From a checkpoint of a small sound classifier.
Training: normuon at rate 0.002, 15100 steps.
Data: 15625 training examples, 123.7 epochs.
Rows from expert 2 of block 5, named by matrix and row number. Rows with one number belong to one neuron. Each number is 500 + 50 x the weight over its row's rms, rounded and kept within 0 to 999. All counts start at 0. Numbers have three digits each. After the name is the row's rms in percent of the matrix's.
# up: expert up (model.blocks.5.mlp.up, 64x192x192), inputs 96-191
# down: expert down (model.blocks.5.mlp.down, 64x192x192, transposed), outputs 96-191
up.109 110:560465554507549575456493509504501503515491482484472510495499453477534552570526532437519496583451428445528536548581604526577601520524535677465502470580491492496467462524415476488490410574517534483576479454476517503454396522478558448497539474453427546419512440489438469522475564582476487415
up.110 101:552510462537561441516462478504462495537463532526483522537443509459494421461615533440513574550560408532369562402381564618537538461483405526518522482423521446539513538445509526486508461525534521497589499459426538522548523559509530465472487503496425473490519528450514486505499520487546445507
up.111 123:513490511503572459575512473470494487545530445532490613501508437456556534465530571479513492451387562530613601455556360538477586457546497420468517464580460570492537462498473575511657553479510535502531525483455500483544570492480513509581578496439612542384546506554473519477599523421514519486
up.112 112:452496490495486565556516501478484509396544507454499485546505448543467523408596478518499505467601533479516529433471595616522500417462469599445494495539539476509537488546474437560445497556460487414492562470580510450486571515507570557487540523447447422439519550505508482519587526408606413389
up.113 104:485541459530560425466510489452518535543510498503496578481585574535479586502575446535522534564508480502506516450595526407479492577507493653484569448598448512551531527448428440504431426484495512286520516521453506464546477506563509591556474573505554525529462525446437496500508503586589469372
up.114 097:572483471493502449535477471483502534498559492473481608504658491490484461354495599515476469478481583501505507497405372485422495547493531491475504488439501496531554456564491543488503440361461509549521562542468430501424521489445499464426584430551420511304536446497526492483568526517489476580
up.115 081:511490458538543454550539512547527463504537443518491642467509499504568457477477506451506543599435506480501585523496515495440481453486437515585562498471499547447451464634538541481496407503460470513406552525501524523554468512470492496489548468513432506453454506391517477520490437553421548422
up.116 098:531415493438398416542494506532505635483464532493526545454507449569556507519623434435454477556585571533545559563541506519449459510556589490500509499513471506484488539533487452485364601559575515447414464488523475488464514477393494507479483577586561565593460524478442494504580486556549516482
up.117 092:445467512491528468443460440542488413478552514533474461402597562551418531554423555512545487485632466582542514569499576470525584415582448506486515515551446484483428481492555476388549451547464499546460601547481518417483551503620526532471478392532470463372584481501547467482536574423508450585
up.118 083:470500508508566492589511601487556587546492467546528502396474499494374488414474396448493557556459608486454520513445466369490533588573490541498428515570539485473474497604540509465437431585530476508485572485541476512485491456444506389560412469499528485452554506510527487480453474597503529578
up.119 096:516516522517427533471493445448482564533518477498448610510559435530545518381449488355518545516527535472397481485546469537495491449495474541469450483451516531469545507564507550514646486481479493425529494521558465560594600521430528567492437607417552439438366496521428525499475448529602390430
up.120 093:634516494530453464540466440554489553539519440476468620514535444540505496493477507462506483574559518503564600431532476430511404581567506494523481492560473481511508425460409526486551561496507473407477539516488484535523511501472502499519451540571535520522451386389523493472461407541427545509
up.121 110:507488546485570497422477397468522526477476570510452441531550610535543479590505571423509501597456450505492526497380540492447515481544539456493515514587489455528500520501456488493548479455501533462518500502536482555490456573448520539554493448536540483265545379487448501530584500479453571473
up.122 067:414428513479632502527493442559434493505462453474504527494485414548531449429516479445540525447533484486458496482510438532579448464530457499603481508521468440616440511393496459556417526517531557548417544603414444448541511448525526611566447486494486408475414545378481462476381592526475433486
up.123 112:468464493441477505551425453470496392518498490494522366470537578535497461463473567574462536427532485558576522508559521560391520443579517562460495415626501504532478563509549500532410486479512505517494570535533544356459485521490480519458559502485495486418590450523404499518544520445528452504
up.124 113:472519555482489456457528475447526466521533549490528448449524487538515486553483503430511553526490416531526549412465598465477546421581536523500467538537470498464543521581538451544475581619508460540452584538525499490442598516542562460484613498561513476446477465452464533483515427502448511552
up.125 116:450501469507439464375514510499509540488475518528480513615463480454547503497515490439460528490536551564599566463516615540558515580439545612527542518520513432483583511465502523498474525324496461473498562528515550480467511455492513448439464437533360476525491397528433505522499467439437500510
up.126 090:555466513530472587467493437526514590423471465526506510415567601585502568443495463587494483515411466499476578459485571511484495456503540411485543507360484447533560479432512513507544556525587482406441567491467504545484593546480490520414463542523538501489450441441470485517450548495553563474
up.127 095:563508553526560502509487471514493554513422532505570588560469535596520489538507497434448459479614519487474575419449440593448575555587449527538555498563553471479520550497391464488487444445468462499616553504543440429514446456468443476533413509397454442545480533500610504531536546580481535399
up.128 104:451511524491507395595555529550480510504493544452501580371488482469502474450529430530521522449491562445500478459469489463445463427536505544483506509603490415487457505491549520496427490546512469550462525512512505523500451487562487474609438564522424435381398438472555493505498534412456439400
up.129 078:531495546457506446564439508464551495489480506470461525516507527523518555544473446451488476525392532547575519516497476504516657428499486513442532463474484492609501455480437561544652507481422481504413504579544436535452486480498578493505448490482498537546524515499486525536551499505541419570
up.130 119:501497469518485502402472574518504539487538484507543508495563559445494505387496493438514444521510656518597480568489487411520512511503522529488579458493504536521516506460398489443430442386445491576454482388463509513484508551500524428593534503524395490278478527535403474491469576524473588486
up.131 097:411503500460478491496552589500458527490512504503523465501519509513433490415487400455476536523511534539487398345469570419434485478512524502503550538447488529413440531503421496548568510466438417464538473469555453486510520506256487526480513420486563594513483570512536470508554598520493475471
up.132 119:516486479494526654466487455463521566505527528505464430518538430542464533414586463554501528490467442470508370463522461580563500500480452559490513426433538456531431522518443526514506522432447517632456492473455492614514464547598478451478571418442577491551540408491486494518557545510483454563
up.133 093:567420499472521544547483600490510534520590477527506414480563399517437489415548495469496517512489445485481499408487481527538575487522515560454456550448520467439340494557446544537551631527441458428529385525491508490496459477509482496463529560407521487603492479503566538527515465566512490511
up.134 095:490526478513542511482510440582522504491500503479484441531580501576440533545424509415469573517555516568555489490459605418456500467556495547453423520553506449451612514512510474517427554421496492485546455501577470393533450536518519474578343357497537495498517476522489472519643460573408522590
up.135 107:572461484515544498485499477482512475467547460476536585455563480512466486472583554456486511483458515545528537486470371453442453582486551422516502423461488506462546474524557582528507479409531516490528556452426451542486576507389497463490539357609460501362486493434440531463553612429390459587
up.136 101:406489516487388484544485494526460489501465506502532556495550597531474472418471470592519505428542571429469425524453605527550527535428464600519520433515465484556616540503420527543495549488532471435391506499469449547562503524553499465446512484457508459338534562587451468517483519436472388412
up.137 101:489515499493459399497533479565496613460551456475490547490497468526502546500522463624512517583474478497570552465455549497510452597574571521483500488477506525523476482499437485496435626557551469362392517445479459493462546481533553574545434517514507425557437510466479490510506479510516548406
up.138 112:536479476445442473498524447511488599536429498492496477419471460478548493401512492523548550563455444552451522459517550437551544518514541418493493469647508493559496445560563442488477340579522537567512592431554501528472353514532486525483608401393494535387445452475565484504502463490499459508
up.139 108:507486452508545464472519431451444519458503527527525552552498434517480503515446469518465490516575526557539482494581502633494566493507566438447505502516562575494572510433518521509577480499557554556448348534462510567467478465487485581452413516547594448501422542465495508486482516459535409513
up.140 095:547495539541468552383470523522467482466471532486544506508481517526512545447562390466492539511608579505496506432512499561515526577541552517450456550615536490586412442555471421556414478514523482495613478499605495552451343503531499513530410467443473568438396565529532475484435487445503531386
up.141 090:491479509467467477504539464406455452533628534490501541520441456592528479480567475546480540458544568492465583405595559463522568450467497410459557461495475488506566474512518546521462491438518519573596408595530546567526505526430483542535485458525498454562489514586504474534469498526552488440
up.142 098:407520466482536411530510481540463438474494498524521476450553505507593510505509488403516511505559450553595580458436483523513546510494526472521486499576473503491461517478555448519416600506470490515542499551491495476513562512540518450588507543608551472426498597461461491445557582553522548611
up.143 084:543437489501551422532459438510517495428552515497538504608416486547526528455484639520521501500596441630496520522504495437518563538428543418526504488508475429474586475540514497492526443559413544478535332449522501451519508483468554541526569511518465467444488453481557495474385538507576569498
up.144 089:518471485497459414467533514520493473566454453444569457418579544497443547407458558464453446576561484494506558478443529406405530429548420491473609480410473488506509451398505462465660444499503509516464554506510529425500473476499520447516521462498488415518519528436626535524418450483543439549
up.145 098:539501558474498496376524386452502487472532539501508521419509455633511553454542569397474527526449543514594506509535515526502399543426516611501469426436485506459484545479317568499422455617534472506434587461433524491528481545531536524501543478415475538474573582516529533533523555537547446420
up.146 095:497501494508522464499475445461498435500452497470498507490595492551527473511390424521485421504504479381522517475518499386490355487579505485496525537517473482518529432458551507489516582532458520473477511475452576534486483495526512482548412505550478545531387516477471511511578495592487571483
up.147 107:529479446513486475579449431537496491521489524540518542518508491437393472475510528511543516587591451494582526562514432564490453525491512448525499537504505447519536454420397488507504553416500499513464462531483532527504436480485504566439431579646583407566415461569335495510436558492545475532
up.148 119:491479453408441539525449571538480419481452525513520541516612596612539535461582578539507434564528453456405386647538615539587523406457486566450539513515486522507540444499590444500560494522567531616510449465539556566511480534483494441543455483402502468481567580523493504511489514554549512482
up.149 089:534511453512442440552546530555514396507469427451566405508545518556451514473499579524487572499549562489553434425431478538578584481474492467489456440531532481432480519490544401466423439487470567544566591474413558524536462485463463531501405486469389520447526566511538527492396540591496461479
up.150 108:517482500462476583538493467442527616459575479484495549495560566605500513339601517529464406500500521478476468471514526605473485478531580457480520559559539476479521447487590534483394558558468517466569545544455536530464408555512470519552517413498458479474551676556457489467495460491538500356
up.151 093:449487514575485459495571528483513476542562495517436576484455446479512500548469524573519462440480546422485521447433523491507473532528559505499466475508506436522452462531521519442378536504476459574368569484552509585576542458545604433530544484455473474448477517463459497536454496422487449583
up.152 083:589460465510525571481502545470494515466569518464478573548499536526528506526466472548548513623590393493444509483445581506518424432471463374472501536578535459445428488446447597412396463544481469495508442512507457380445503552446418528546460389455493479533507517419522537436511509448493495587
up.153 093:478561521504593374502538510563538365466514504474515509565504503512600503543417497432537431495684418551487494425533449443513555441524512514494579494549487494508424496623542383519459579577535492439417440473482493462522465490570408494516510485536467470503436488510533481518483549483476479510
up.154 106:561462506502489600378481404524513471517493530531481514508447540612506532540541519465461448487562479614505448428556534565515513525546527511507412517541462477527509446581527486514584489520505505423513476491566451567529454498500417469440548460417509512518364568445520491501536530481563553387
up.155 075:461485517504368467492585480503528447566558421451470475494496553571534393492407520433450448505569551506444410515456518598452525468542466489495478511490469519551555503454539570462438417477430436529539542505499492587591453466479456529506513487506494522589527465454533482504480442549481473453
up.156 083:545532474509468502444472437530487477462503461537549530462447623469522521498374551495477498582557414479449499492523550446526481482509554455538473577445474526446583617502434497541556581527476509493545443561621507574463483488470476460422529426488467509553428528534550493474584442552516437357
up.157 060:468509517600498544403565480567459439427460509487507532530528550518517506528568503573548548530442491447501433500478489417555474581429463481434426474463567470551534481538486534518518418542492438497556486514572485458525559567500480504434532462511434438560590475621516482446460432455488524541
up.158 102:485486471468467544435470411470541605505485461487526458438553401427492493456495502545526510431494418492496495443479548552480483517535514365516425504550460545463574522535446517447617468456536523505486525574535571499464526483513562495595598488516615442506509410532365487488593569389413514579
up.159 077:453519566564536464488552494507510558505471505518499453601463453458468474505539556473512513502483465533502431474452440335518531480401451520499561519384443533469384574510504509559501482490439552510519519558493469558507487483468449521523499471523587543601488456524579527519458537557609557542
up.160 128:366523463529573443475551495476517522467526493544510493451623420503488544427573479556488485486476565432566501518431542454577559456481476703536517475513510486497528548411483509491389570603497526486486491477471495440575462457565508465546487477541416458446437529478455530490507463498473352548
up.161 101:468503576511450591534495509534497547529459483512550512612521554344471458399470492562530501499427549572559435341571553536422529483482468524503475461467515505442422486483536421486561577533526459502538359532530477410587534490453459509489592498511516417504418504521578513526541447443518546496
up.162 112:574493520489536482452531499507508465543466473561538412448583500448473431560554397449517534518498473519615594459542477432481599545468534493450491437609436547547345516564557477528496487502487493524539491505482515520561555505487505502416568387454411471420538426497553518507485375500466560429
up.163 113:496485536432471458629500506462492381433559486466489507459491513534499493455393433541488506531511464511476516359502496480470490642518527542507473535413463537494453509458553551493607517486523508565538503437552518526583588527411569499392546511514473562532491452478451464504513488492444414524
up.164 123:501519491515484622429462436490494445443478476493484455532410582607488499511543510449495474496552453454541505549547565452514399425508550480491435506574499459538531522458540493509483372533557475499542550458466547420464547460458450514675531543409579501477313452545478521504545495485553465565
up.165 090:576503550487588465646467536457515463546547503568493481460459560448495474473488480446504430526523440515449508456471448542504552427470598409487530507405460480435518473499551434527652443482450444503417561522516484378503441485470468504488471473576538569473526492464480477464475488469500413540
up.166 115:527509561501532488468507470466529530486506470472511528567474524611461514609469613561506508532539542530542640468494588470526416528500532526523466486510493457495510498426425498455477542589508498432454512458451499441450459541483527513629394469382496496577580455481556467476601543654442471461
up.167 106:463517537500532486528436586569529448498485520533524515397446553535502515399572418395467452468492397492386459628439536509526403547442509516546558504446470492441520470473483505505513391489503501536491512479483506505472645521476509430401583456514501472476608485509457513504529502516562581392
up.168 051:490605539531468522552476495598496519546438483415537454493568468489635426512545506460534495404515517462512492538506498474496439495504484482531493411477402544531473560462529532531471508525492377511395591475507511479546451472496492471528520500474526479475484588541549555544551416408589487426
up.169 099:492500478496451487585469462546554454548461442448520493564447554390480554482472526559495479496468503550624441621484483439518391474494596483434464556467505498513444509426509483517489367441456475559599587496488489603455539556447483471568496493523495449566393580435470500544504466577472529494
up.170 096:447542487457509615506500447485503500513488459488445390433414419423522487378452447638538482481489484463500358391622530522595458443462545498489464488468456511449529500520520473434582567499450454560481497541489520390501514488502553530510533559514529505399414459532535496519513447550501539499
up.171 114:473477463462516531510528474539500547516532510526461578450495479410541486471611492621492491528556521500379692478507512567556474487512525538530460454484493510505619465420481444535526429467466489419457426427446473582524510507465484465629492495578547579388591481535475543503560480556534512481
up.172 108:376469489511390500536521615478502440538504536436527465496476492364475481472495472487472493494352486499495493382623481464484504515604530524427526564594498509503517494511438541537464597493476485527536549484552445467532467412551442458455512569415519447499643565527547540474435527483467541509
up.173 126:580474482543416469340497542552507495506469538540454517487577471569559540559442475568486523540560562553466564482493490498537522484451403551528426515478495472465488502485545506566455473507569484480489448515467476552473465479466438503417359480463395495475530438531581462504431495471471559571
up.174 109:461520489510456615359526407493531543460509520550527568551451550583490479473568537428491479532466538470608550504417535573482530505544504540509464496522455436505486481581490522513542583416513542532494469467508502502372481538451510466440465387643482561385475487483442501489439435504458498508
up.175 104:461499530484496455398446590519518426551492487485489506419487582408541517431575481514509460541294469572457380524568432515489551457513485559476553474521532556513480444418568507440502422439393433515488578481485475530499448462565537474510477480481557533671473463520554476505565498496498471513
up.176 097:550480456543464512561484478523549533541601521534486533609544498478440478562501478554461572527454456503415543597510502531522456486406539487512449418454507533479466494494636463410667574437543512494594552472494466530451516523429495565503500503448370415441490501534403465474517544519405457473
down.109 101:516473448519458504495530490515482452441496588492475491480485503582513361424560517538554463472508492543601534457437472501392479501473477413483471604489518539522509488488661516524579421449513487454445497529528512524532581541443506426468436441511435391517441503476553482467500532456460540459
down.110 094:443480542553480619521495578430516427528415488432460463472580496448451524420402486515514502516412612504588441467538497436472582516534592535483546424564508503438451509454471463533478543459485496538466476487576493504431511539450469448442483549504497442429526479466430476468545485496448543481
down.111 119:516541460512545529451546540501440475462555556535508425563489436475463542526493494558473457518520500452473427514505521494484512524484523530499559498382483423454553576489418433544375514516563590458432453505518552498518538488520505468369483439624505481624575492541441512483461570524448494607
down.112 117:463509518496544507565536543476560572626418461536503529486511571449479469470493532467522510536411546511470524508541480438513487552490482520547524470419478476503514472413455556536455560431562559543520511469400458553500511521438509486500507456622575510488531487583561454427384548630488582523
down.113 111:443573520513472476544509526447537534519454560495487439557400529483544495417499602511473495433433532463518527440524399611542539458493458422538488552452566599504568599532498559459481531620458467580471561454540456535463524528434436483411517433392511542545520505520588566560564527458567514550
down.114 094:581480510499569662533487542567468454483531445492447498422436417501534557546500449445521425517492532452434596476574536532510499555511568497464512590588431508471422564442451488572471549530529487485494514402541524475522493561509519374485480419493559376587508494457497408525507577500465488496
down.115 076:575509554511506577468496522477483490531486532467441458374559568550541514524480559460486537508597544495438420513508558532423466524483552511491396487538462520461554510464444565463515523484584502473512579496519431468507491528545548443428495592442472445519494507593483522462488532468587416519
down.116 085:468455555495516491478454529469518540481450494504481440471471515479429483523480553536413550552515511409488452591550508437565471516451449647489540513445568538545505535527541539428571424600427534434465516542499597460543560572592559561534470448446431497539440496531605388587486406596522479479
down.117 094:596511556521513515588540512590507483504480539451493541597443438535542556550488457496524515492487409505590521492509444567548504567470490436542478438487527512498464360503570454552463556439506472475523470495478506539494531447428408443583548468413485483487460490461486533472443496551513463528
down.118 098:545426414558464664536498494561513471432473525513393541541582527472599516442518523602475536503563408535502462543482552576468436513474488414474476517500409485541370411467480563501444480505494511540511549528472537518524539537507465457451480461463406451461471584456529471509562518420540574458
down.119 092:445463473525448555496571532484602539452444409470552378493458615455498552480454446548472569438485434499550495494502573481476495443571502554497536540514495456658524552368549422443372460553447473549555550505436555480505477477555446519466484441527498483502522407552540482488463503426508528479
down.120 105:514552540563495579427595576421447594416523559533494416474516508579595508532431483514544498499422464500515434503494507516454529467450500524479501542454523625540500618505605521498409502553485534537466483453408484469487538508613515449453510460502496441516464511498553570513532485497495459549
down.121 087:563531488557449524572460530575372578506467537410539542518528415478561481491446525534493482473395498496461503418549462443376607507493531425463551504468518587414607592495540502398520468381589488472495452492461553485399541512423505502485441513516427481593550640481536489460489527491537496586
down.122 089:511478472502498405482484572473566476437552470467508468405473559531526504588476512544484480526550598567528595488490540510510536562476576528383462462450515453398563430581518480508536494513423464507485419520575477566467401470532468437430558500482476495561645469456503548539595418523436475515
down.123 122:468529535536555469518473572493517426468555466445473605520484483491511549408619445538543512489395381577425627438531501487621568599475417435496520469371593451426558449491481517596436571440596490423445437517536484569517566502544452532489498450453534518533479527517612528514541528588544491471
down.124 115:519441393593507520578476536506444556497430508416394477500564539505462448533399531497493596509480508461509424510569476497554517582553444481518571507446557566509481443529511485496539492500525545498520461553485485467457468570512530389541429478401621584524492550445530512455593511594468491494
down.125 086:527508505581506538554506526460500489529506497528511445456575486576455488518497495579536569470395477465515468503473519523401501537585552459513463453458513497499457394504552462465481406465462469532520418439456491462517485540487444525610508542441530532373447501508528571492517576502506436461
down.126 098:539428493522571444491478532581442523586445454418456450457443660486479530518471572361456507445612557496495450586505542481496442442528487602462485571576508525523461605585499463489482403481472462567463496528492572555493468525474479472599523505449538465529417483469493533478563500465510501449
down.127 079:521456401526391525535579498491539452435517459593384429538513499471518498517489426575522537559463541496510455556539543395545496437430530469555497521489483532471427402482570500563553542565471539538457477445449468575420479529500578498540544490532569517483536558556472466492492423495519506610
down.128 123:551505546498462586489514507437557465554509506488443498553517425557449503528473499522471453582531528565519595578552493488457528556454465547569481422374450448558576438533411444551542469541509563563607502461551536419420445552422577484361466455443571500521557548509541425491484436605520540512
down.129 068:434602454517399530462541589463428430471407489474531527464430481450535473511466559462383441500511501437477510470510459524485543592510506526647470489518594548454503552460545524559389522440557514501516482489520464465566462565475492617508563495613548444429532558475485424448487510410478473484
down.130 115:499554519520557479582575566511459473481535491540418537454435442499476535497423460616543466507446527464471541463500549563462466510520549487423361540569423505490515471474517493493568556581517532500446551562503472505493467485573479525406497487481526518640455476462575541496544441465536420507
down.131 087:536451424634528528545450502402626503527400466522428512463534512519449488522561474583581460599456528462545557530511471506502436533505484419545471472511554427537470536524499564509484522463441500584517525425525527422605387493542477526551487547434531503542536523472501629526519466532541518490
down.132 080:503470530424487427454513507497482504449461420518525495559537506506449458509467432553505600570502529464573589573526474495597469419498542454503534485510444484466485426577581499431560530605452360533447515524484550530482562437503526504545541525504507481430508523392407536538546474512492560441
down.133 093:472578471551407461455498431518459486473394484557547530481402507508402446461409497566476456486500519571513516500600497470518448536471555433501627484517552412444572497412490506471452498502469461525519583516548482540526476539464458511479490560541467457375553452480468544492504538466448524569
down.134 076:582461449554466388572479541405556500540429474490480546568540471528566482546505418569489496562482555504543458473486557609503444578482512444479526405444582522540498464558544458520534473484401514454432486434473414442517427523506557493573604650445503579450396574477550515486428496561573549495
down.135 110:598518597479570599541418523498454497525445520469479509520535448526584576487409654533502437542448544506521550464444494555427470508566549465453526553504430481474586607506444470587464473520520572491503546445531551455471527422509512389483493511477428352540558524568505446481510511466446492605
down.136 108:561502508576464534490622562413518521509417430465490498438502495528486483576566448474530572526456489459469552440498508580476483514546577475457450437342539495479497479461481575582425477539472522575561503488603446439471580465433509454605527498489511522634539508465513437440556564575484535533
down.137 105:486559509527592537503510553470511531444456539567429430495589475569533399555481475386436475502523630469532476573493530401464469434480461576476463572448582535579515551525461507518510473508416563532525474555517534466423473569503507471517614507494478530527495469444493511498530402570486517500
down.138 103:543511500519496571489511582528437529410508512496475578508461569597501525510508371543529586467534527530488482527517497533469426529491468520499480510496505442528452394521581541437479544505495407519468508589490521430527551475365514512600429392538462445544456617455463489573450474532516509388
down.139 107:513557476514448467417454499532516473526503458372473442444558543476521543516532450514502509433432504496413453541449449405471479521448475570576499517456466527480443534489433454532528539570545476500542588551506605580543510511527487529477602531519368578541491456480510490614433504532482452488
down.140 087:477451515462455471621581516582547472520474457540462459377428531489507461461491505535474446529456518464497490529561511432506558452428494458478493554501461513455589409502627543363522476530514469526515589530568458600541405489416482458565476495505492510453502531468558524563449466589509507461
down.141 083:511484527506455437426508468538554524432507445497467528567505530495456550411407640524480496486478558467494491500388485536510556598500421532555513515547562407566485550463511453532496546614496549476489588532409461410505344437526495530465468484499527469486475511519532545447566477472455474480
down.142 109:553546514633464570543475550496479466442522570451503449541508559551478516560411497585472482597446406520499361505520481470542501452532473508535498458448572523499523447551456437505560487567482527488431422510551534502545470500609519469344421414480408493520467507443527517522509423551468478408
down.143 090:495527526452497571456580463563482523507500496486545532465530607502492568586547472471466599494415435520558561449512473496586412469456615586480599430544494587488470502517464475577481570508455456456531614631463480567524461431515468492469400463553467478500507436471494482535556472510500513601
down.144 102:488487471490627644515505527515498475457491482519493566531445508482513571538484415513496455399502498526506495487559481577566537514472581493511454455625541556466475468571414462610315495465530457507528421547492532592523526471439526536456497570506559520436529497487352440459457541411517514471
down.145 107:454519514476483480475538569533518590492558514570588494582456497448558407518530507606508581565479477481538609567489429451559451504478540458515509490607604516528541566467538454466572540412460560472507416441508446450461529455419481471629496477586544454492392399605482516507500477489484575492
down.146 113:522567503601416447504515511517502483545495411553471447526449511559484541487425424517532422552563554483582512522508498520544509494463510579479520486474534476502525485549417480505475457609525481457511458488561415392479439522570527494395558582476516566473556611520565539431525445492450458510
down.147 106:476511541416501458434576558572401458437488530456482503454532561570569499490446496472476510385479544435604503570434577416492491484482502534471482651460411533481470612487462452502577543531469493471503482511513479511491507395603435516570528461496519574429412430421551470562462435481465477551
down.148 092:514481582521476496470445447491465512559425429466467534435361573530518453528402480455460545506525514495522636418531505493517427561510494448524506449463512442541479478494507617550421479553541427525491586617523417431454419423478521531538545444461523532500389550461499542475545498453593540476
down.149 076:565447500430571554509539471555479474561481567582408470486451511452583497582515486518503409543377504475500642510463565488450494465524562450469492512562477553557649469565602514493553489547502462511403522474527484586437536519513508491453478413478467387525418488550512427566549537468467561487
down.150 135:540507604619547399499423473526440535482514412480463453449486501483460495537467519523545457458539549528488487517433433434486515637485595522511516449486482466518562458521501488499535444463451490527475538539541490451548516495486496391469513428410569473518472476548549563566531541544546469601
down.151 101:516393418426541465522448636431511560532465543463484468505626469463477435532478495482469562551515474588440567556485594475425462535523542473533513506509549443538454533421519487540595454580534518475582445446520523307451563556455504519475464530522495433509566512505543454526522499580524579423
down.152 074:424494550484564529565503435459463498546525528659516378531571522552385483547523485506464482503419493491527502560445494407462491517471531482537510439496499428393528401555540445648538532512467515526417562492554454624430455506541535460452562544492483443530542460551494485490547453513588536564
down.153 097:564525415514395499482521538509508468518477492447468496521458491471458512515542508579420505500429431458668516487516504455548475509436445535492464419541500503563489401490515524464507488503464533446594442539581429423387410557585540426431504519507463573493524513374478568445560393532483476544
down.154 102:466428408454432428467497477586505470483516440451508403517454465508508487393510469463515497532460538447585496537547481471529536467528515453486633495555520472558561543497540560452467412503471462571528551548561475497530352446522524527587464481547567530570525424516475541516460425515515532494
down.155 086:505471503496495549487483476612555504486558501584573473521506459472535554486514435462495483499471425473498619406498521418576587526501431525552470433483426497508438489500446449486580513530516464511490523475528423457489430546474583481525549585434392411443574522474421557511540573499474491590
down.156 102:514450598521523550470499450545505512568476522518442378506496505522468616534608447519498479414453526491576527546519489481517459542456510471541526558480455551548435560525533500505524406460468497451477509466419512485569488521517423539549527587484584507489485494463399549491438503478499582604
down.157 081:526483530480512485596467467439581467543524557515422507497509464569523492569507548483538516467537448548516597570538506483441493481486507383603545425451475516416333441451484484507528555477464519539477602524444452550431483474475504502670529559476510507447466484454390487523551499482567472572
down.158 110:482509519647553467536484574524478532449440506488555541514590504461482528505532523563534505529466438460519500477555448496477533509532574415523616487416571500464453508500482446503478606445531499477484444469438593493485502482387480402505557462470528446551554597503521621571470466553499535511
down.159 079:431435441474414547411498434501530442517575416480417478446573529559490580454442507547496442403534465458482539474471512561500563491552544610502437503579502455502606480522446488494483512446527451498551552517460542465569426487575548530417430541427498523532493544505458415523484399469450414385
down.160 127:576501559523409539581561528426518522520502542536495491532434468558532460574437422479470450518498500471510562529558438549445422546523466481429425506488529545490504490570453466543479491560478556437509528437513545532388561538471486503425549460497561481466528549574553405476471509598467548441
down.161 108:524447390480543420449458474524574474506572437519419489496489466449455582435598509511518469497587496517457474616468459369524464527511567520554565475518495489492494457537477564476410406518503515423476610426542507589493449554480520552493486438458452560496635501585415504509391581538539559560
down.162 123:600477435516525525587553520569526493478510580471449509553433509525579551444424562544470480575470516440477470519466584510444514446543441526484476583443547521487634519467488511489492466577533503498546532424504528461425514548572456420580403497590392445501474614436508416522460523534450455419
down.163 109:490554432599438629499461535460539579485493413551530486504536533392440499410542439501609469464477523458522562575581451471494469442517460561434547497611540370519537538582445517532373549534415546438523512545484497452447505522592431481573454507518487423476500634548528489534543606481446483477
down.164 125:508473531443557348528506513521592590524483440469568500522525522539564499467452490551495463537442578463514497539450538572425521478372450504398517533450525537552468517576587510569538595515499467500465482572512457560487512494503500573406469501484471551539571455456554492534502481515554541371
down.165 091:509537447448435585445478519498418482457545544504453565530543483471483490425485650508488474474507531509461504473569481507482522561514484499526504494574511438546441572517477500577400531507576519473537507489407510591612425500495493502471463553434480477410539438495476544533504523456538496625
down.166 109:514571528533464448560541532478483548509405519572574466444602456535587444562475446473481527541448517479646424533509499456547484395386500512504556514469596536485548466526465536597569441503455561514468463530531495528455514499513512496484525450535486498436362478457533507474443458523568575443
down.167 082:542487562545523497475511524428446564523531502428502468569544471415494454476475559562479482569486558468530520484557452550474536468563485548390510578478536512581412502491480457517469498487449483511495492584488499561500383494491464473597574403447447422475361556553474528543541527472477451563
down.168 064:437479377443573494530479564482515481423506498574491612535373525488405490502466594508548470531515558521476434519435497636444482499442457441504526528572555520467539481506466491490541489437503548485539515507411483572540439468614538463531563593538563519498452516413427532460489440545393524499
down.169 103:506466471466483454455384536461536588444510486530583513528522432576516520506436431494457398543550532478411529471483475497484585525457498578498512507556506556502556473461516543510491625506438540564497425496547464443593400481597576557448513601490520518482600517582537497472466575464485500429
down.170 121:485455442503535429513546497507580609495555516517487540562539534514342564472528441381548531492558513495470566470500510464457546522538434510474557530513489511568490488450534508472430504533518496404629533451426536568525569607550538523465484519496428544559628487478527541433513557555481568492
down.171 124:457457538565535457500485515423520470511491486487546420540573520480482542425511528520468578480464509529567289509526473530512462441524443548415521496598494513450490510507516502489402567579574525527551582516564601400571485481519451524375570536489505439588441473469441536456452543474503483488
down.172 113:499452486518571496502486471494517466457527454462540534466531466455502451455572430569518502454574483461461555454499538560507568499518506555600445416442536464442530523473453480417438447481560521382496480438492439513544555533452580493473552444624459586427480535505439578499558576471515526607
down.173 095:536431551536521543571497499509551470574491524504446504541468539467492449478503380597545501600509479463552424512481594490491500442516560453459431460466601534562480447395564412466610530441516447524490490432464549475565478580535470519498540462533472479339424549563475525515554486463457547436
down.174 109:493451563438527444630504433526467420582427499483463417463536433561564528436437494506493431592520499504439483422503549409428497532457495442483548592611454557457551554511504565509479460461523491493549493537496546492574539484506530488536521567547436367541536485512513523459451544547498489502
down.175 098:487483411511529496514533495426507600486565526504474440515473504499535503473370477499458464456655500441471678447486527455508538562506459436489465542483497474492550448496488447445503575531595397472551459595531440494554520561461469482520497480469486528355520532584448563597558543372508520480
down.176 078:627491497496494505549543520398549432481436461538518503482520415558521484508509540542518483535574516472527453487483519481572544458543424541541551569504547558403513512446420525520363374512483473481471474444484470507429532503514465413528541492407549492442504537544558519464559563430435565535